Rows from block 3 of the encoder of a small image VQ-VAE, named by matrix and row number. Rows with one number belong to one channel. Each number is 500 + 25 x the weight over its row's rms, rounded and kept within 0 to 999. All counts start at 0. Numbers have three digits each. After the name is the row's rms in percent of the matrix's.
After each channel's rows are labels from the 100 images, of 14848, where the channel reaches its highest value: "place" is the part of the image that holds the peak; "colour at peak" is the nearest of a few named colours to the mean colour under the peak. Only what is clearly more common there than usual is listed. The data: crops of objects in photos (Visual Genome). In brackets: how many of the 100, against the usual share in percent.
# convs0: expand pointwise conv (encoder.blocks.3.convs.0.weight, 192x48x1x1), inputs 0-47
# convs1: depthwise 5x5 conv (encoder.blocks.3.convs.1.weight, 192x1x5x5, trained with AdamW), a 5x5 kernel
# convs2: project pointwise conv (encoder.blocks.3.convs.2.weight, 48x192x1x1, transposed), outputs 0-47

convs0.117 064:509472531511474460512498514523448480520520486482469503523516491522528441476514493483498474544517481517526468524467539517465458514491517479507489
convs1.117 124:499517527505479483511529482493498497539541511516536560503518552499527490493
convs2.117 102:517479476481516497513481492505525516477494496505491538538489559503488471525459523455525479491505557518480539507481486507459471471474519516488461
place: top centre (51 vs 9.4)
colour at peak: white (98 vs 8.7)

convs0.124 071:456484474489502537527493511550458504516502505488452528489499516449485520519505476501500493519546480481507479504532535519468546496518529532521512
convs1.124 110:498514528465478468547475524508482520537548513466501517506486506531512522475
convs2.124 085:501485507489482528526491466503483499444466504516533562521528502516474473496496503506495511474500534493511527524494489543466436483483462531514502
place: top centre (73 vs 9.4)
colour at peak: white (100 vs 8.7)

convs0.28 082:520499487484484488505497492524440470492496512521481528520530532499499513516489498504479524503502501518516554483495551514589536479520482506473494
convs1.28 105:481501509531507494532502547487531510493488540473560501459504498487523525476
convs2.28 072:521523524474522523486483484489525456481515494540480544476492514493493517463488549479522464510482491536534523522485488492517488510529477536544544
place: middle right (34 vs 9.4); centre (32 vs 6.2)
colour at peak: white (64 vs 8.7)

convs0.167 087:469466510528543517516475468551511501512544545490496480515500514515441506537511461463492478500524461509507485503466495496462515510513483507491520
convs1.167 106:510519519445506496519519545519541549484532522534495483505511490513486476511
convs2.167 094:491479470499529507510484478444470491463444472506494525480452500455503507483485475485485531502506547458502498535481493466457514496504498497510482
place: middle right (51 vs 9.4)
colour at peak: white (99 vs 8.7)

convs0.9 098:489523495484493520556514507519499497506517517478506529487483508542464513447504533509470475506472505530511449500518463473472470539548527513518501
convs1.9 098:504479498493505568527506514480516564554509491494525513489507491499515506517
convs2.9 102:545472453478480496507486474471505471456465439495543504507497503518534495523496508468523494520497502494456520502513477516532492482524494485498446
place: top right (54 vs 14.1); middle right (29 vs 9.4)
colour at peak: white (100 vs 8.7)

convs0.166 090:541453490518483524506500470486504514512506483477482476447475485507492508452504464502488532468498475452457469518505535512492483469473476486495459
convs1.166 100:524524534494478499488463483480485496423466507526469470493499512512508486497
convs2.166 105:504546468506520516507491491455470526480537490510500511484470468507508527494509523481460511452562494510461496485485496533504507492497448470503462
place: top right (50 vs 14.1)
colour at peak: white (25 vs 8.7)

convs0.102 076:513506507504456449542478542546526471471516528448493479541470496490496506523503490516479486503522512532515474489494498497490511528518541540528499
convs1.102 082:515507500483491559533483505509546533504490507500530499539528516520552500504
convs2.102 079:511510491516571524525513468465505492484473453483493497482460503444494482495494522498491479458495508559499521522493473500505531472476515527509487
place: top right (80 vs 14.1)
colour at peak: white (100 vs 8.7)

convs0.161 114:463498503539534506486497470498473511462549517502438540475540502531483513552509490463492483507473507514494492529522496490492493494540509478517530
convs1.161 092:507476509500509515459546472551519443469491505533503501503514499513520478517
convs2.161 085:522505499477542465510494498470491472514538525555471449499496533516516498527508499498531469514501494504502471515490569475498530478530488510531528
place: top left (46 vs 14.1)
colour at peak: white (33 vs 8.7)

convs0.70 087:488532519525448520529540482482492490461500498487484462486508543520519518482508505479452508507470528499494528534481514481489551469512541473524487
convs1.70 087:516509517478443509503506457492533551506459468496513501483470492493518472489
convs2.70 087:516477511506512528481471540458542448524511534494521498511515487511547523528521467465492486508460497477485514471490513514496463527491511547467491
place: bottom right (37 vs 14.1); middle right (26 vs 9.4)
colour at peak: white (50 vs 8.7)

convs0.8 104:505509491494516531529508527508483449538521448489541521492508495499500436473471495472510486483513487517518521473463503554468510504491487540477515
convs1.8 119:493497515501486486526531480526549549511498450478509461478510520484463511492
convs2.8 103:515464449485480488503481538478506479498471492480485474532500489455518506516498559499486534495506524495486547497563488474479489473520481530498526
place: bottom right (50 vs 14.1)
colour at peak: white (82 vs 8.7)

convs0.32 062:520441508526491505506492491562453477507453492479472498512536500479512521498465480534499508530537463503514509528469502538490484503522483521529499
convs1.32 089:474504493510460529539511531507505534539495483555531526536498494515494480501
convs2.32 094:503501467475531532525484500474496485489489489506474526522466527470498463507460527458506481479515514564473506494487465471488491447465500513519470
place: top right (50 vs 14.1); middle right (41 vs 9.4)
colour at peak: white (95 vs 8.7)

convs0.103 093:482483529504465484475531525444453482531545502526508468511533468481524498511501485480491531496486546480495499531544520515515467496484477515476482
convs1.103 101:496478514471500499470508523495529482439448495482479535528519504486509536515
convs2.103 097:468506525490507474473486499481501488496500491506540482545521524452478502543478534464542493536503469512523530541515491508520452497510501475454501
place: top left (60 vs 14.1)
colour at peak: white (48 vs 8.7)

convs0.41 109:470490492518477479490514511543513499534555570483496510495534529498487561542510497478486499494494538484515512480473485520502471493493474479469513
convs1.41 098:503514499508497526532463512463533558526519488506528458510461509514518512493
convs2.41 107:478498502486473475487447508471475536464511520508463502521462498543501485490516481474526531508495527545501500521471521467486455474473528490458502
place: top left (41 vs 14.1)
colour at peak: white (73 vs 8.7)

convs0.106 098:504489513529509523457526503508487515497502492478516513533482533518508437489497453467453488497476487462529510505496476425520494491500511493519465
convs1.106 117:512527479514487530456517498502564508517458506550500484481506485528489515487
convs2.106 091:496463480514505530519513460467488508460488517474514481483550530513480528550511506451471523453509487510482493508528459490507470514501523467499525
place: middle right (43 vs 9.4)
colour at peak: white (54 vs 8.7)

convs0.156 065:470512531528508430516508545512454488548508466509461470496464506506520476513466489501512521527513513499486490489527508469465517504502512472472477
convs1.156 103:474445489507511516507491528485505490488494508531556535497514510553503539503
convs2.156 070:487484526472495482514489516520479515479505471497535526588510532466487497495492531493531498484568514486515515519503495537469497473492502526498475
place: top right (86 vs 14.1)
colour at peak: white (96 vs 8.7)

convs0.20 094:485470489495507473468492482514469531496450487488468510516494465518463536474518497520507560509515553494458473505486480472504508520532500462479515
convs1.20 092:492451477539503472484505498487515471496516559509504496553519504471516523513
convs2.20 099:506515483493542510508479483549502496528526504492490537487469493507435489483512504484479505438523518552525503523484539521512459519501478469509489
place: top left (62 vs 14.1)
colour at peak: white (92 vs 8.7)

convs0.87 088:482494533506452518507550455492479490514481491471500506478512519525480491509509507496496507491522483489525473513443466450560506547520509523522493
convs1.87 083:511503487508507502495488549482481528546560544502515507502446506505494514497
convs2.87 076:502493484518501573501487501504516506520451487492519510504495472461479458492478528528468478494501487507512517525483513537496508464481442548537510
place: centre (58 vs 6.2)
colour at peak: white (97 vs 8.7)

convs0.67 083:461448515503486450470509451533504476484492529517450484483514498487502507472491522547525476525506516474502475504479490522510481485529510502556488
convs1.67 105:515518511518515498518474490500527484559528505528503559512469520505524466524
convs2.67 081:521522490485526555552470502499496487508528481520497500496454498519470460484479508455514462492518516534482516481488522490503495451446498475501473
place: middle right (44 vs 9.4); top right (35 vs 14.1)
colour at peak: white (100 vs 8.7)

convs0.76 102:512476509478463476508550514491534503526526492464487513500508459531470467523540500552466529486490485497501498512463489509504486517547552517509481
convs1.76 090:482494498478514490490490519495499497538512500481510538530510493468453437453
convs2.76 094:445511516470489516546504502489502497523499541505531482504550515467458477511500481471521470550483540526468535523502477508475506469502505473503506
place: bottom left (36 vs 14.1); bottom centre (29 vs 9.4)
colour at peak: white (90 vs 8.7)

convs0.115 103:504485530492517529474518554505502509497483525518469483521513467502517486552530464487520576473502502498479525553491516484511503501504478521465514
convs1.115 102:490515484516508487511533502499518458453429512480509536527509510488484478517
convs2.115 125:476494471509466475528532503494528512458500496517523540472501456496507461511487480510502488473478520460491487514507526505551501455515526499470440
place: bottom left (33 vs 14.1)
colour at peak: white (25 vs 8.7)

convs0.144 114:456535508489522461482546488486510488488515491495509517556461508504510521514552499472496491538476553485472490500445498477509503489528520523488510
convs1.144 104:514476493498498524559494487499569536482469470529507491501484493518496474493
convs2.144 116:502533486479498451480465519490505498491506516494462540526479470533535470486433521515523482518498517497474469506493486445512473508489524505483537
place: top left (35 vs 14.1)
colour at peak: white (94 vs 8.7)

convs0.42 080:495480524548517477498508502507529492491483509515463502504487504571473511462462463498467495519508499509510505485499424503469472521505520482461491
convs1.42 096:489497503548491457496495457507531480506463513473516445520533480505493500478
convs2.42 074:494543492516498559470532539515482534500503530501460517456501492459507496524459478516464540493512498507498467521490457498525519499460487488502517
place: middle left (43 vs 9.4)
colour at peak: white (32 vs 8.7)

convs0.119 107:478485476570534488492490529470525537509501510511496502504446537505541498468557505517492506491493514501472495503500489491458453516517520487508533
convs1.119 098:479507495508491516447467462491518467498431513485459481494484503495482498492
convs2.119 121:455499483516481501545510449504477516498522526456498515500503528499508493489533494474437473470486524488513494485481484490498511464549487491556522
place: top left (40 vs 14.1)
colour at peak: white (57 vs 8.7)

convs0.188 079:492491497499501536504511509574443497515461526506484537471485485540489537507509476514484521515534508496499535514475496560491508485486484472477489
convs1.188 092:487465473473532501497481479516559509531542486515484534495517503537508527499
convs2.188 082:482502498523511486490480492520515494484553518505505509572477491503497487517483523497518489455554516504469469459511499515464511499478456548522473
place: top right (46 vs 14.1); top centre (45 vs 9.4)
colour at peak: white (100 vs 8.7)

convs0.135 112:475491505464470551505475489514491520464498525505518521470495483505456435502540430514496497488472512491515469469512498478470497501514517491485523
convs1.135 098:510526486501491546486514475498546438534454470526487510504491509511498493509
convs2.135 098:509520518458501525494518513511506471489483452480504459499494461466520489473500488545479501495503458504473523516459462523479505537470511537454476
place: middle right (51 vs 9.4)
colour at peak: white (42 vs 8.7)

convs0.190 108:466511478483537489506538460471505497496474542505488505542455504547479471492520450503512525463492484523481501505504508511509507528531503477557519
convs1.190 091:519501500477497517488477477478559457504517487541452491485495507540502513528
convs2.190 097:517492509520512525460484490513513533484543518488504511502455496514477516504497474490489504457525509554501497464544444472479539480543531493493519
place: centre (30 vs 6.2)
colour at peak: white (60 vs 8.7)

convs0.39 104:452497496545526507498502491526521500492519509480513523555532524494482495485483482530520460561504488474532527487500492523466501508489553470469512
convs1.39 104:478474449453479490526523536496514520528480507517495518516487456501529530502
convs2.39 082:463459520437503480495531463491493460491490506485511521517527510515507479539501536512490500503455527519472483454476461506482490468484522517524474
place: top centre (57 vs 9.4)
colour at peak: white (56 vs 8.7)

convs0.83 074:497477484485488495494490493590516523505487518488439558473498520508516507505476506508515517524541509526486503513482520501480488463499537500481462
convs1.83 097:513506523535503487483522481514554564509519497507512520516496495544534495527
convs2.83 109:517492475507544512536498483494506478480535487512480525529511530490496470511484522474529469470542536507450505510478470520482438469469497490507471
place: top right (62 vs 14.1)
colour at peak: white (89 vs 8.7)

convs0.159 079:478513478493534519488513527531439450504478480487498509495491534501477481515430506533461476457466499500511520477512509504475505533499478488487522
convs1.159 118:514513515504501516479474525507525465491509501461451448464471471467505514501
convs2.159 087:464491491505503543479532571522528499482513551500497526499522509538508535524508478505508511484494520530508513510476465513510457476547497491538511
place: centre (25 vs 6.2)
colour at peak: white (38 vs 8.7)