config.toml
encoder_arch = "efficientnet"
decoder_block = "basic"
muon_scale = "spectral"
adamw_lr_other_params = 0.0011
batch_size = 384
Rows from block 2 of the encoder of a small image VQ-VAE, named by matrix and row number. Rows with one number belong to one channel. Each number is 128 + 24 x the weight over its row's rms, rounded and kept within 0 to 255. All counts start at 0. Numbers have three digits each.
After each channel's rows are labels from the 100 images, of 14848, where the channel reaches its highest value: "place" is the part of the image that holds the peak. Only what is clearly more common there than usual is listed. The data: crops of objects in photos (Visual Genome). In brackets: how many of the 100.
# convs0: expand pointwise conv (encoder.blocks.2.convs.0.weight, 128x32x1x1), inputs 0-31
# convs1: depthwise 5x5 conv, stride 2 (encoder.blocks.2.convs.1.weight, 128x1x5x5, trained with AdamW), a 5x5 kernel
# convs2: project pointwise conv (encoder.blocks.2.convs.2.weight, 48x128x1x1, transposed), outputs 0-47

convs0.74:145098102100129094148110121122109077118133151138180135155127151125116125106156089127127162172131
convs1.74:151126107096115167135126143142148089074124114149137136132153177121156138155
convs2.74:152125152109150081163124087108132174126115068109098088132105094118132143123112130137132098140109098138127100162141140148115123116137104158126173
place: bottom centre (25)

convs0.49:129117129165143100176156122108134123131143143113152138129120165047144103110148117133113137099114
convs1.49:122103102129095104117108087125104136090172150139121173135140139121097159116
convs2.49:113183110138138112141116134111143114129132135100123126189119177125109124165137118127109071144119184124152102124137107097118115165112158109152124
place: top right (44); top left (42)

convs0.23:113161109110139184088110158125148125128158118099147150178133165098114140104137122121104155133135
convs1.23:130127121089134112132093123105140129117127092136142162149166113174145183143
convs2.23:170083167142127110094138132131106109112147138137095127120099121137100120137123171118142177111074173135133123139137163087133115139121088151144134
place: bottom right (34)

convs0.60:158099101184128116124122079133128176146147099130168152149133116116145110139125101160143148119112
convs1.60:127124175185124128110105147087106107158167108154128144151110121111131131120
convs2.60:143109110191131127128151171164144086122122123108144140160106152128166143157164119116161110108134123135124139102088099130131113130132139128087180
place: top right (96)

convs0.8:127137144150117151128117093100126154095137136158139196150135136127112132123170096119159118166161
convs1.8:157141144141117161121088141144138096154165146132115142152121142144185164118
convs2.8:137126159159132132106150109190128166126120132122120110104133145166142117104145125054123118157152117123132119131115113139120162059116149148139140
place: top centre (46); centre (45)

convs0.51:128139141095131190098144115120105138123139161100185138124147074143119125109117133113118151100129
convs1.51:114079080155131087087122145164117112115162130134134125123129136106165132136
convs2.51:124136105139141135138155170153131128132119105176112121099135101140121161140132147119106159168164082150110103108118052149121149106119119132157109
place: top right (39); middle right (25)

convs0.39:114122087114106159146123130097166105128141114116104144115142190126151144143160116100098088119149
convs1.39:094121137129093132126159151176097088158136134116118122133158150153160162130
convs2.39:151101153141154065132115120158106158101116121124109141134131148130107117122157116121129145103083139159116077180128104130125173152098120119096137
place: top left (88)

convs0.0:105120121125124145145143133104171118138130100133095159134115172071156096122144078161120126145137
convs1.0:124145106115131118053106109126106106124162151131126166157124138144142113095
convs2.0:148130112116107120146133120179126148101093140166117131096104172158150111109123118137094140137108183116123126121138172125157113080114135152104086
place: top left (34)

convs0.47:137124122126141152128131106149146158146195159170176138133138097092108125121115116111161131157121
convs1.47:125130095150132129140113124129150139092104151122128076092138133123066094143
convs2.47:098141148128120092160141118083126139115089100126154105163115136140182133106123148176098169115142098139130133132092144117126114136166105123091103
place: top left (45)

convs0.124:150124090113151144154173108136150159104121136119178121101157166132149128147161135125156095103126
convs1.124:118123157120107124136137160103133148174183133107119166165131124115084124119
convs2.124:095143123128128131131107132138156184119153112182146130121163112155128087118100142112089112138134107120099109124082100163135139155140177124142158
place: bottom left (58)

convs0.59:160088125126139155144090135087102122137076140109120120126103124155105119113130117136099179126089
convs1.59:141113137128121150117108110117099130105169175142127118159197114111126125152
convs2.59:157103154144125085160108117123159131124150108126109115113163101117127146167115137133149185124090085143139167097151136110125122132107136070125140
place: top left (32)

convs0.15:097167159108147135111130100127107178151128163095136139131100106173138151116129163119097111121111
convs1.15:106136155126166133140133112134132129093087170130148119098170116142162149165
convs2.15:170124138094096111097088147120106162144169130108143138124153139111135083135089101082119075112136138111140128092159110094142120116129146134137116
place: bottom right (36); middle right (34)

convs0.75:115143102145125159126180121152129143129113110096128131131145190147177132103093140125138115123171
convs1.75:116108103123121125097095128173129127091087125145105104150184146130106140127
convs2.75:090130142154098126107118137129149060118116130146167141129056152136165141117164136176158160113137145095132123132122108119133140134134127138156133
place: middle right (38)

convs0.80:151130096109153107171152097127091157149122109126147168157118132127135099135168087140134162111112
convs1.80:118120113118095126119134117105127104117113068140155160172158158120125161156
convs2.80:139087070109123105120146082114142147102141115148097139122123097131168143135151150089102131081151121132117155117138186157122143124119110138144105
place: bottom left (37); bottom centre (33)

convs0.119:124159167129095175132121163137122150089150108144113126124113089135133152167107160143126167152132
convs1.119:151160133148151109090093129116092113130109123114108079096152148103104107141
convs2.119:110128136127110095095103125133102121128089100116104121174127117127108162146077162080125138165142124079148133145128116085122179112134123115113135
place: top centre (27)

convs0.77:143088178113110119131131125168105109113151119115141145135132119167103165127076122152145142164155
convs1.77:126142114115146135110112127102150109141113123131150151166161127148157199162
convs2.77:109128116167114108149083135126171134108167084140161120119142124134108126120081169140119104109089120114166085138115137133169111125155155143108133
place: top right (35)

convs0.18:125113159141143133133107140102149120172132128134168136134119091111117095127149059124159144086112
convs1.18:106141106084120139112113135083142193155135107144151158118154124122141143125
convs2.18:143083103142105128128091140097127095133097099067119114098105147122136102143112159157176135149117134125135158099161112128116111115129079150141118
place: top right (35)

convs0.105:130129131162132174124189113131156112151099131151156138144158111127155187112142140135142140102127
convs1.105:106132149114122116154106130115118121175133144132130200172147102133112105114
convs2.105:109166118125136127145098136117136124132138127113139150112154151147102134092098149151139074117119157117149147127090146183116145112095183086160146
place: bottom left (64)

convs0.121:155171117140140110146150146145117130134151173154158083150101140102128171102149153091141130121117
convs1.121:152181108089134146156132086124113130114110087133084096112116141134134131141
convs2.121:137159096136151143150090111087155111124109129142139118157120156111154134138137100130134157142093134169135159115130078098133116135148109180182120
place: top left (44)

convs0.64:122122123087115156115153136112182075140146117147107126118154166124162133136126106148092138090114
convs1.64:093108111136121141100071100126139114141121139100143163142112104112102105082
convs2.64:103150127154132128156109121126132135147165166115173157131138159132168104131127111156100092110120084130135115116105143104182121077152142126095108
place: bottom right (36); bottom left (34)

convs0.96:094107148125136129113172146105115116166133113138146125126119144092158183077121095134132159131102
convs1.96:111121129138120155134164134119159155110123115161138096096153062117103127104
convs2.96:084119113084145139130123143141169133099121136136105093132134153068107133125106139132094147146129124127144179124130142115101145136107134058121164
place: bottom left (45)

convs0.90:114139100147114129163175108170171124128108153085134128132115161095102117137121154119116152134168
convs1.90:100127121123092124093122128104135114167140113147104138110076129091139117077
convs2.90:122152155070155147127112119167101144105120137106168133119170096119152072102107110099118099098105114155159146106145138136119137094130135130117116
place: top left (98)

convs0.58:122129130122141101117125143138127150185175148186131152114137150156103148134161106091124111143153
convs1.58:118145149109123141108115168140123128145183138130101150192145129123113117163
convs2.58:107130108090120100124136129083143145129147135116139100167145149139097129135146164135126133119121118099126128183095178161125160163088112151128171
place: top left (52)

convs0.92:091166106095172132103142123114150144100137171120172123139131137149148128138147144133092099088125
convs1.92:120101136133160155114166173113146126131102119117106097108097116080090123123
convs2.92:134124122157112145150117092178175127150110116170114121131118141088097097135124171131110180122132110114101142140094143158128121096178124134112117
place: top centre (26)

convs0.107:089111109149095103141111103081122176123131154127151119156153132148085123127150088129106132104148
convs1.107:128123149165112155171126139146178133120129169146129125125142152155157160164
convs2.107:126109131123126091113121120208054118145127151088127122131138147121142122099151096125118146152116111112136101116109154099130109172111142124116105
place: centre (48); top centre (44)

convs0.5:122154150143135138170125114136082179125155166093151137104118104093100145096128140123156117136109
convs1.5:124097102128115153166135148143131104107103117127113107116108132143199155157
convs2.5:098159079126149099091149128157174135112177105134161138153152104107124161103138149173152130113135147099152153100147128137133128138140149120149103
place: bottom left (35); bottom centre (31)

convs0.44:121118117147129123153142068149119089139133139092166124130110107087132143118171121136165113085123
convs1.44:126141112111124100133087116100142171154124054127146149133110148132142143136
convs2.44:124121130153124152152102149153112102118109082081115088133185126099158108125093135165123156161121158099150099091108128100117116114120140142121138
place: top right (88)

convs0.21:161061107120116125111119102154144167120116116140143143155149132138113150143114117121131199137137
convs1.21:104128105120137118131150100122154115137123120132171200181141107114134129128
convs2.21:160101147179098156138131161136139106116131136169114141140120108109092128154171147109092138131101109139095103162093135116136106096166110132154156
place: bottom left (49)

convs0.114:116105204133141127110090102128116118124180157128136133143120101143123106107110116136094128089121
convs1.114:121150127120127121102169161148120121130148168118121152165128129143173161177
convs2.114:145128117106117127140100139101178108127147169168129116165094070118121126164086119148159125142161113115135152132148142097165142132128120103152098
place: top left (54)

convs0.61:129106148089109096126088161118129174106124141146118119134103111143107151103185090142115127108112
convs1.61:108146125118101125127158122082112163164114078106155157114086112125131123122
convs2.61:137132148151141098097147137129159126111145157126096156137120162147140165151090166076093142125120106110160145090129092103157116108099115109129158
place: bottom left (32)

convs0.84:135148135159126125156170122141132111102184132125087136164153162113122184123118103146134124139103
convs1.84:141129184145122116133173100153113116104115126112146077100105117101105129146
convs2.84:074121084099113104122146131138141108175148111136137100136168101133134101153102144115110149156149116119146101144179127140109133161095136097134092
place: top left (63)

convs0.57:102158125098122113081110119123169127172136121103167141111161136159113161154120090104109120134124
convs1.57:143150101156120119121131118115097109128126137144105129210140117139120168154
convs2.57:160099135116172143117133107153103170128147105139175158123116146160128147148140107129154142104123154119079162134146113164127138162106142182134109
place: top left (99)

convs0.109:089150118147122132155153123114119128141136087126162127112148092139121161117142139131120157047124
convs1.109:134122126131149126102092138144133093054098163129113085116142130121119122118
convs2.109:134105134092089146133109136162082122123126099120122122161105151151143122099103118140081153129100107128179129165147096101149104155148128122111085
place: bottom right (35); middle right (28)

convs0.127:150129145149126137128128198104107138139117116093144134114151089171139111080147128089120124107130
convs1.127:148116144155125111133165122112121141153144090115106144194118125111152173118
convs2.127:126094086140144117129157130123100119141117123127152120131127157164172162154112139135160129132109080124175140149090170131170121133083098109147130
place: bottom left (33); middle left (28)

convs0.81:151099083145087128110135128070105119132165151130094113132122127098149121151133173153099134130124
convs1.81:138136124120132134127092121119143098125065100140134068099118135134095158130
convs2.81:171120117119163134190117129121132118083148180142112111120155107114112058138092126117108136145132091141146116137099136111161136142123141133127151
place: middle left (34)