{"downsampling_factor": 8, "encoder_expansion": 4, "latent_channels": 4, "decoder_widths": [48, 48, 96, 192], "lr_schedule": "cosine"}
Rows from block 3 of the encoder of a small image VQ-VAE, named by matrix and row number. Rows with one number belong to one channel. Each number is 50 + 12 x the weight over its row's rms, rounded and kept within 0 to 99. All counts start at 0.
After each channel's rows are labels from the 100 images, of 14848, where the channel reaches its highest value: "patch colour" is the nearest of a few named colours to the mean colour under the peak. Only what is clearly more common there than usual is listed. The data: crops of objects in photos (Visual Genome).
# convs0: expand pointwise conv (encoder.blocks.3.convs.0.weight, 192x48x1x1), inputs 0-47
# convs1: depthwise 5x5 conv (encoder.blocks.3.convs.1.weight, 192x1x5x5, trained with AdamW), a 5x5 kernel
# convs2: project pointwise conv (encoder.blocks.3.convs.2.weight, 48x192x1x1, transposed), outputs 0-47

convs0.128:37 58 50 41 40 44 64 51 43 46 61 47 55 62 54 47 26 36 62 68 53 40 68 52 36 65 37 45 54 59 58 71 75 40 28 34 66 50 73 41 47 49 44 39 36 45 64 46
convs1.128:45 52 31 46 47 43 24 55 64 53 33 19 53 65 48 49 32 39 50 35 51 44 52 50 44
convs2.128:31 48 56 55 63 48 33 53 39 63 67 55 57 55 54 61 38 37 50 51 53 60 29 50 68 52 58 44 52 18 24 40 26 58 50 56 27 64 28 55 44 45 44 56 57 51 42 43
patch colour: black

convs0.160:29 49 41 66 52 50 39 65 43 46 41 61 49 39 53 50 42 52 60 30 63 51 32 44 64 54 46 52 78 65 56 42 46 61 44 36 49 57 05 63 55 40 44 55 49 47 56 60
convs1.160:46 45 43 51 53 40 45 21 55 54 38 39 29 42 29 54 42 32 38 62 41 51 32 62 50
convs2.160:43 50 67 58 37 79 73 53 32 60 36 61 37 59 33 39 45 54 47 51 59 55 40 49 45 74 25 59 50 68 59 69 57 43 49 51 59 48 40 53 45 73 46 50 45 56 64 58
patch colour: white

convs0.81:44 52 46 69 65 69 60 42 39 53 31 48 45 46 27 52 54 67 50 37 43 62 34 63 50 59 43 34 37 58 85 53 52 49 37 50 52 48 71 42 57 53 41 68 68 55 56 65
convs1.81:64 74 43 54 51 50 36 55 78 52 46 45 26 57 61 47 30 58 67 50 53 55 49 57 60
convs2.81:54 46 23 59 36 56 29 43 32 45 34 65 60 34 58 50 56 74 57 45 52 58 49 47 38 40 25 27 60 37 64 36 49 39 43 51 48 43 69 49 35 57 59 64 51 57 43 50
patch colour: white

convs0.174:53 83 37 59 62 64 52 47 51 61 43 51 80 53 31 51 55 60 70 47 47 29 35 54 40 37 63 37 57 49 29 63 38 40 48 57 49 46 38 51 55 64 30 51 58 50 57 61
convs1.174:46 32 50 44 37 55 47 74 82 46 65 34 50 71 42 40 62 60 54 50 48 43 53 51 47
convs2.174:43 59 33 47 17 49 54 43 55 45 40 43 57 63 36 61 23 48 31 52 44 67 63 48 30 55 64 56 50 57 34 31 51 45 55 38 42 51 40 58 62 51 42 39 54 21 50 48
patch colour: black; white

convs0.80:23 50 80 45 67 67 40 57 40 58 66 49 38 46 53 59 51 42 51 50 51 51 42 35 55 72 57 45 53 40 33 63 45 50 47 55 38 37 49 47 47 57 22 48 54 44 57 18
convs1.80:65 42 54 38 62 46 50 70 38 43 49 64 82 58 59 45 33 41 52 69 55 48 45 36 48
convs2.80:63 53 35 60 41 31 43 25 35 39 27 51 50 40 50 44 58 44 66 63 56 55 54 31 51 54 46 35 61 49 51 51 64 68 63 58 46 58 82 60 27 62 48 58 37 43 54 51
patch colour: black

convs0.30:39 49 62 43 45 52 45 50 67 87 72 49 37 52 59 64 55 52 44 60 63 58 41 74 67 35 41 58 56 36 52 71 59 58 50 52 55 56 52 38 34 57 63 60 61 33 53 34
convs1.30:49 25 20 40 53 41 35 56 39 46 58 36 47 56 29 67 44 52 60 51 44 57 57 51 63
convs2.30:58 58 61 37 33 57 51 49 54 58 35 33 37 61 63 55 51 48 68 37 64 60 31 59 32 45 35 37 50 50 42 73 44 39 61 62 59 33 26 35 53 48 35 61 46 54 65 36
patch colour: white

convs0.109:69 32 53 55 48 44 53 37 49 65 11 50 52 44 49 59 53 76 40 53 68 54 48 51 53 41 60 45 54 52 68 55 65 37 68 55 49 47 65 29 62 46 48 55 70 37 58 39
convs1.109:59 38 47 50 60 44 70 55 56 45 59 63 73 70 44 53 50 73 52 41 70 49 65 39 63
convs2.109:49 42 39 50 69 53 72 50 55 56 68 50 42 46 39 49 36 70 53 35 62 52 36 39 49 39 58 50 78 41 39 56 50 60 43 54 69 47 24 66 36 40 44 45 35 65 59 30
patch colour: white

convs0.187:51 61 09 47 47 39 54 43 75 78 34 49 42 52 48 47 72 43 38 34 44 58 55 48 73 65 41 54 48 54 54 58 60 62 40 55 43 48 54 57 63 49 54 32 48 42 55 42
convs1.187:50 47 32 38 57 49 54 51 50 47 54 68 69 74 43 54 65 61 32 37 54 49 78 48 42
convs2.187:45 30 75 60 55 57 45 42 44 50 67 42 21 46 48 45 43 49 57 29 38 44 51 32 37 60 46 57 55 35 29 48 79 46 47 50 53 37 32 41 59 63 45 44 36 56 67 54
patch colour: white

convs0.0:40 47 60 45 56 40 46 70 58 41 59 43 32 42 59 46 68 54 66 56 47 52 25 59 42 49 52 40 38 50 48 32 50 35 71 60 23 44 41 42 42 63 52 77 62 29 46 61
convs1.0:47 37 46 27 44 65 40 36 36 51 60 37 34 40 42 62 41 32 53 51 46 57 47 29 31
convs2.0:49 76 57 62 49 59 51 56 37 46 34 70 35 52 38 40 45 73 35 53 63 47 61 42 32 57 50 33 49 57 46 52 65 49 26 59 34 51 55 50 71 49 30 67 56 46 54 68
patch colour: black

convs0.169:75 43 44 45 39 54 43 51 47 56 69 72 46 49 64 58 69 59 51 51 35 45 35 57 34 40 22 41 52 42 51 61 57 53 50 33 44 46 44 45 40 39 21 60 44 21 53 49
convs1.169:34 58 47 45 44 68 67 58 62 31 58 72 53 67 55 52 36 63 50 51 30 54 41 61 37
convs2.169:80 43 56 43 49 57 79 56 37 38 49 52 43 40 51 37 53 51 50 49 34 42 66 66 30 60 45 38 47 41 30 59 50 45 37 27 49 53 36 58 54 41 52 63 75 44 51 35
patch colour: black

convs0.127:50 70 58 39 78 67 55 53 45 55 47 53 54 62 31 37 72 61 36 47 40 41 40 57 45 52 58 66 79 42 46 57 34 64 53 52 39 60 34 78 43 56 55 52 60 54 47 48
convs1.127:47 51 62 55 44 27 65 38 39 60 47 22 67 49 33 41 51 46 33 66 41 58 55 51 60
convs2.127:55 53 32 67 63 54 41 29 45 46 40 51 73 58 45 54 87 60 72 45 60 46 56 38 39 63 49 50 62 51 45 49 56 44 57 45 38 42 62 35 48 40 76 45 31 46 61 54
patch colour: black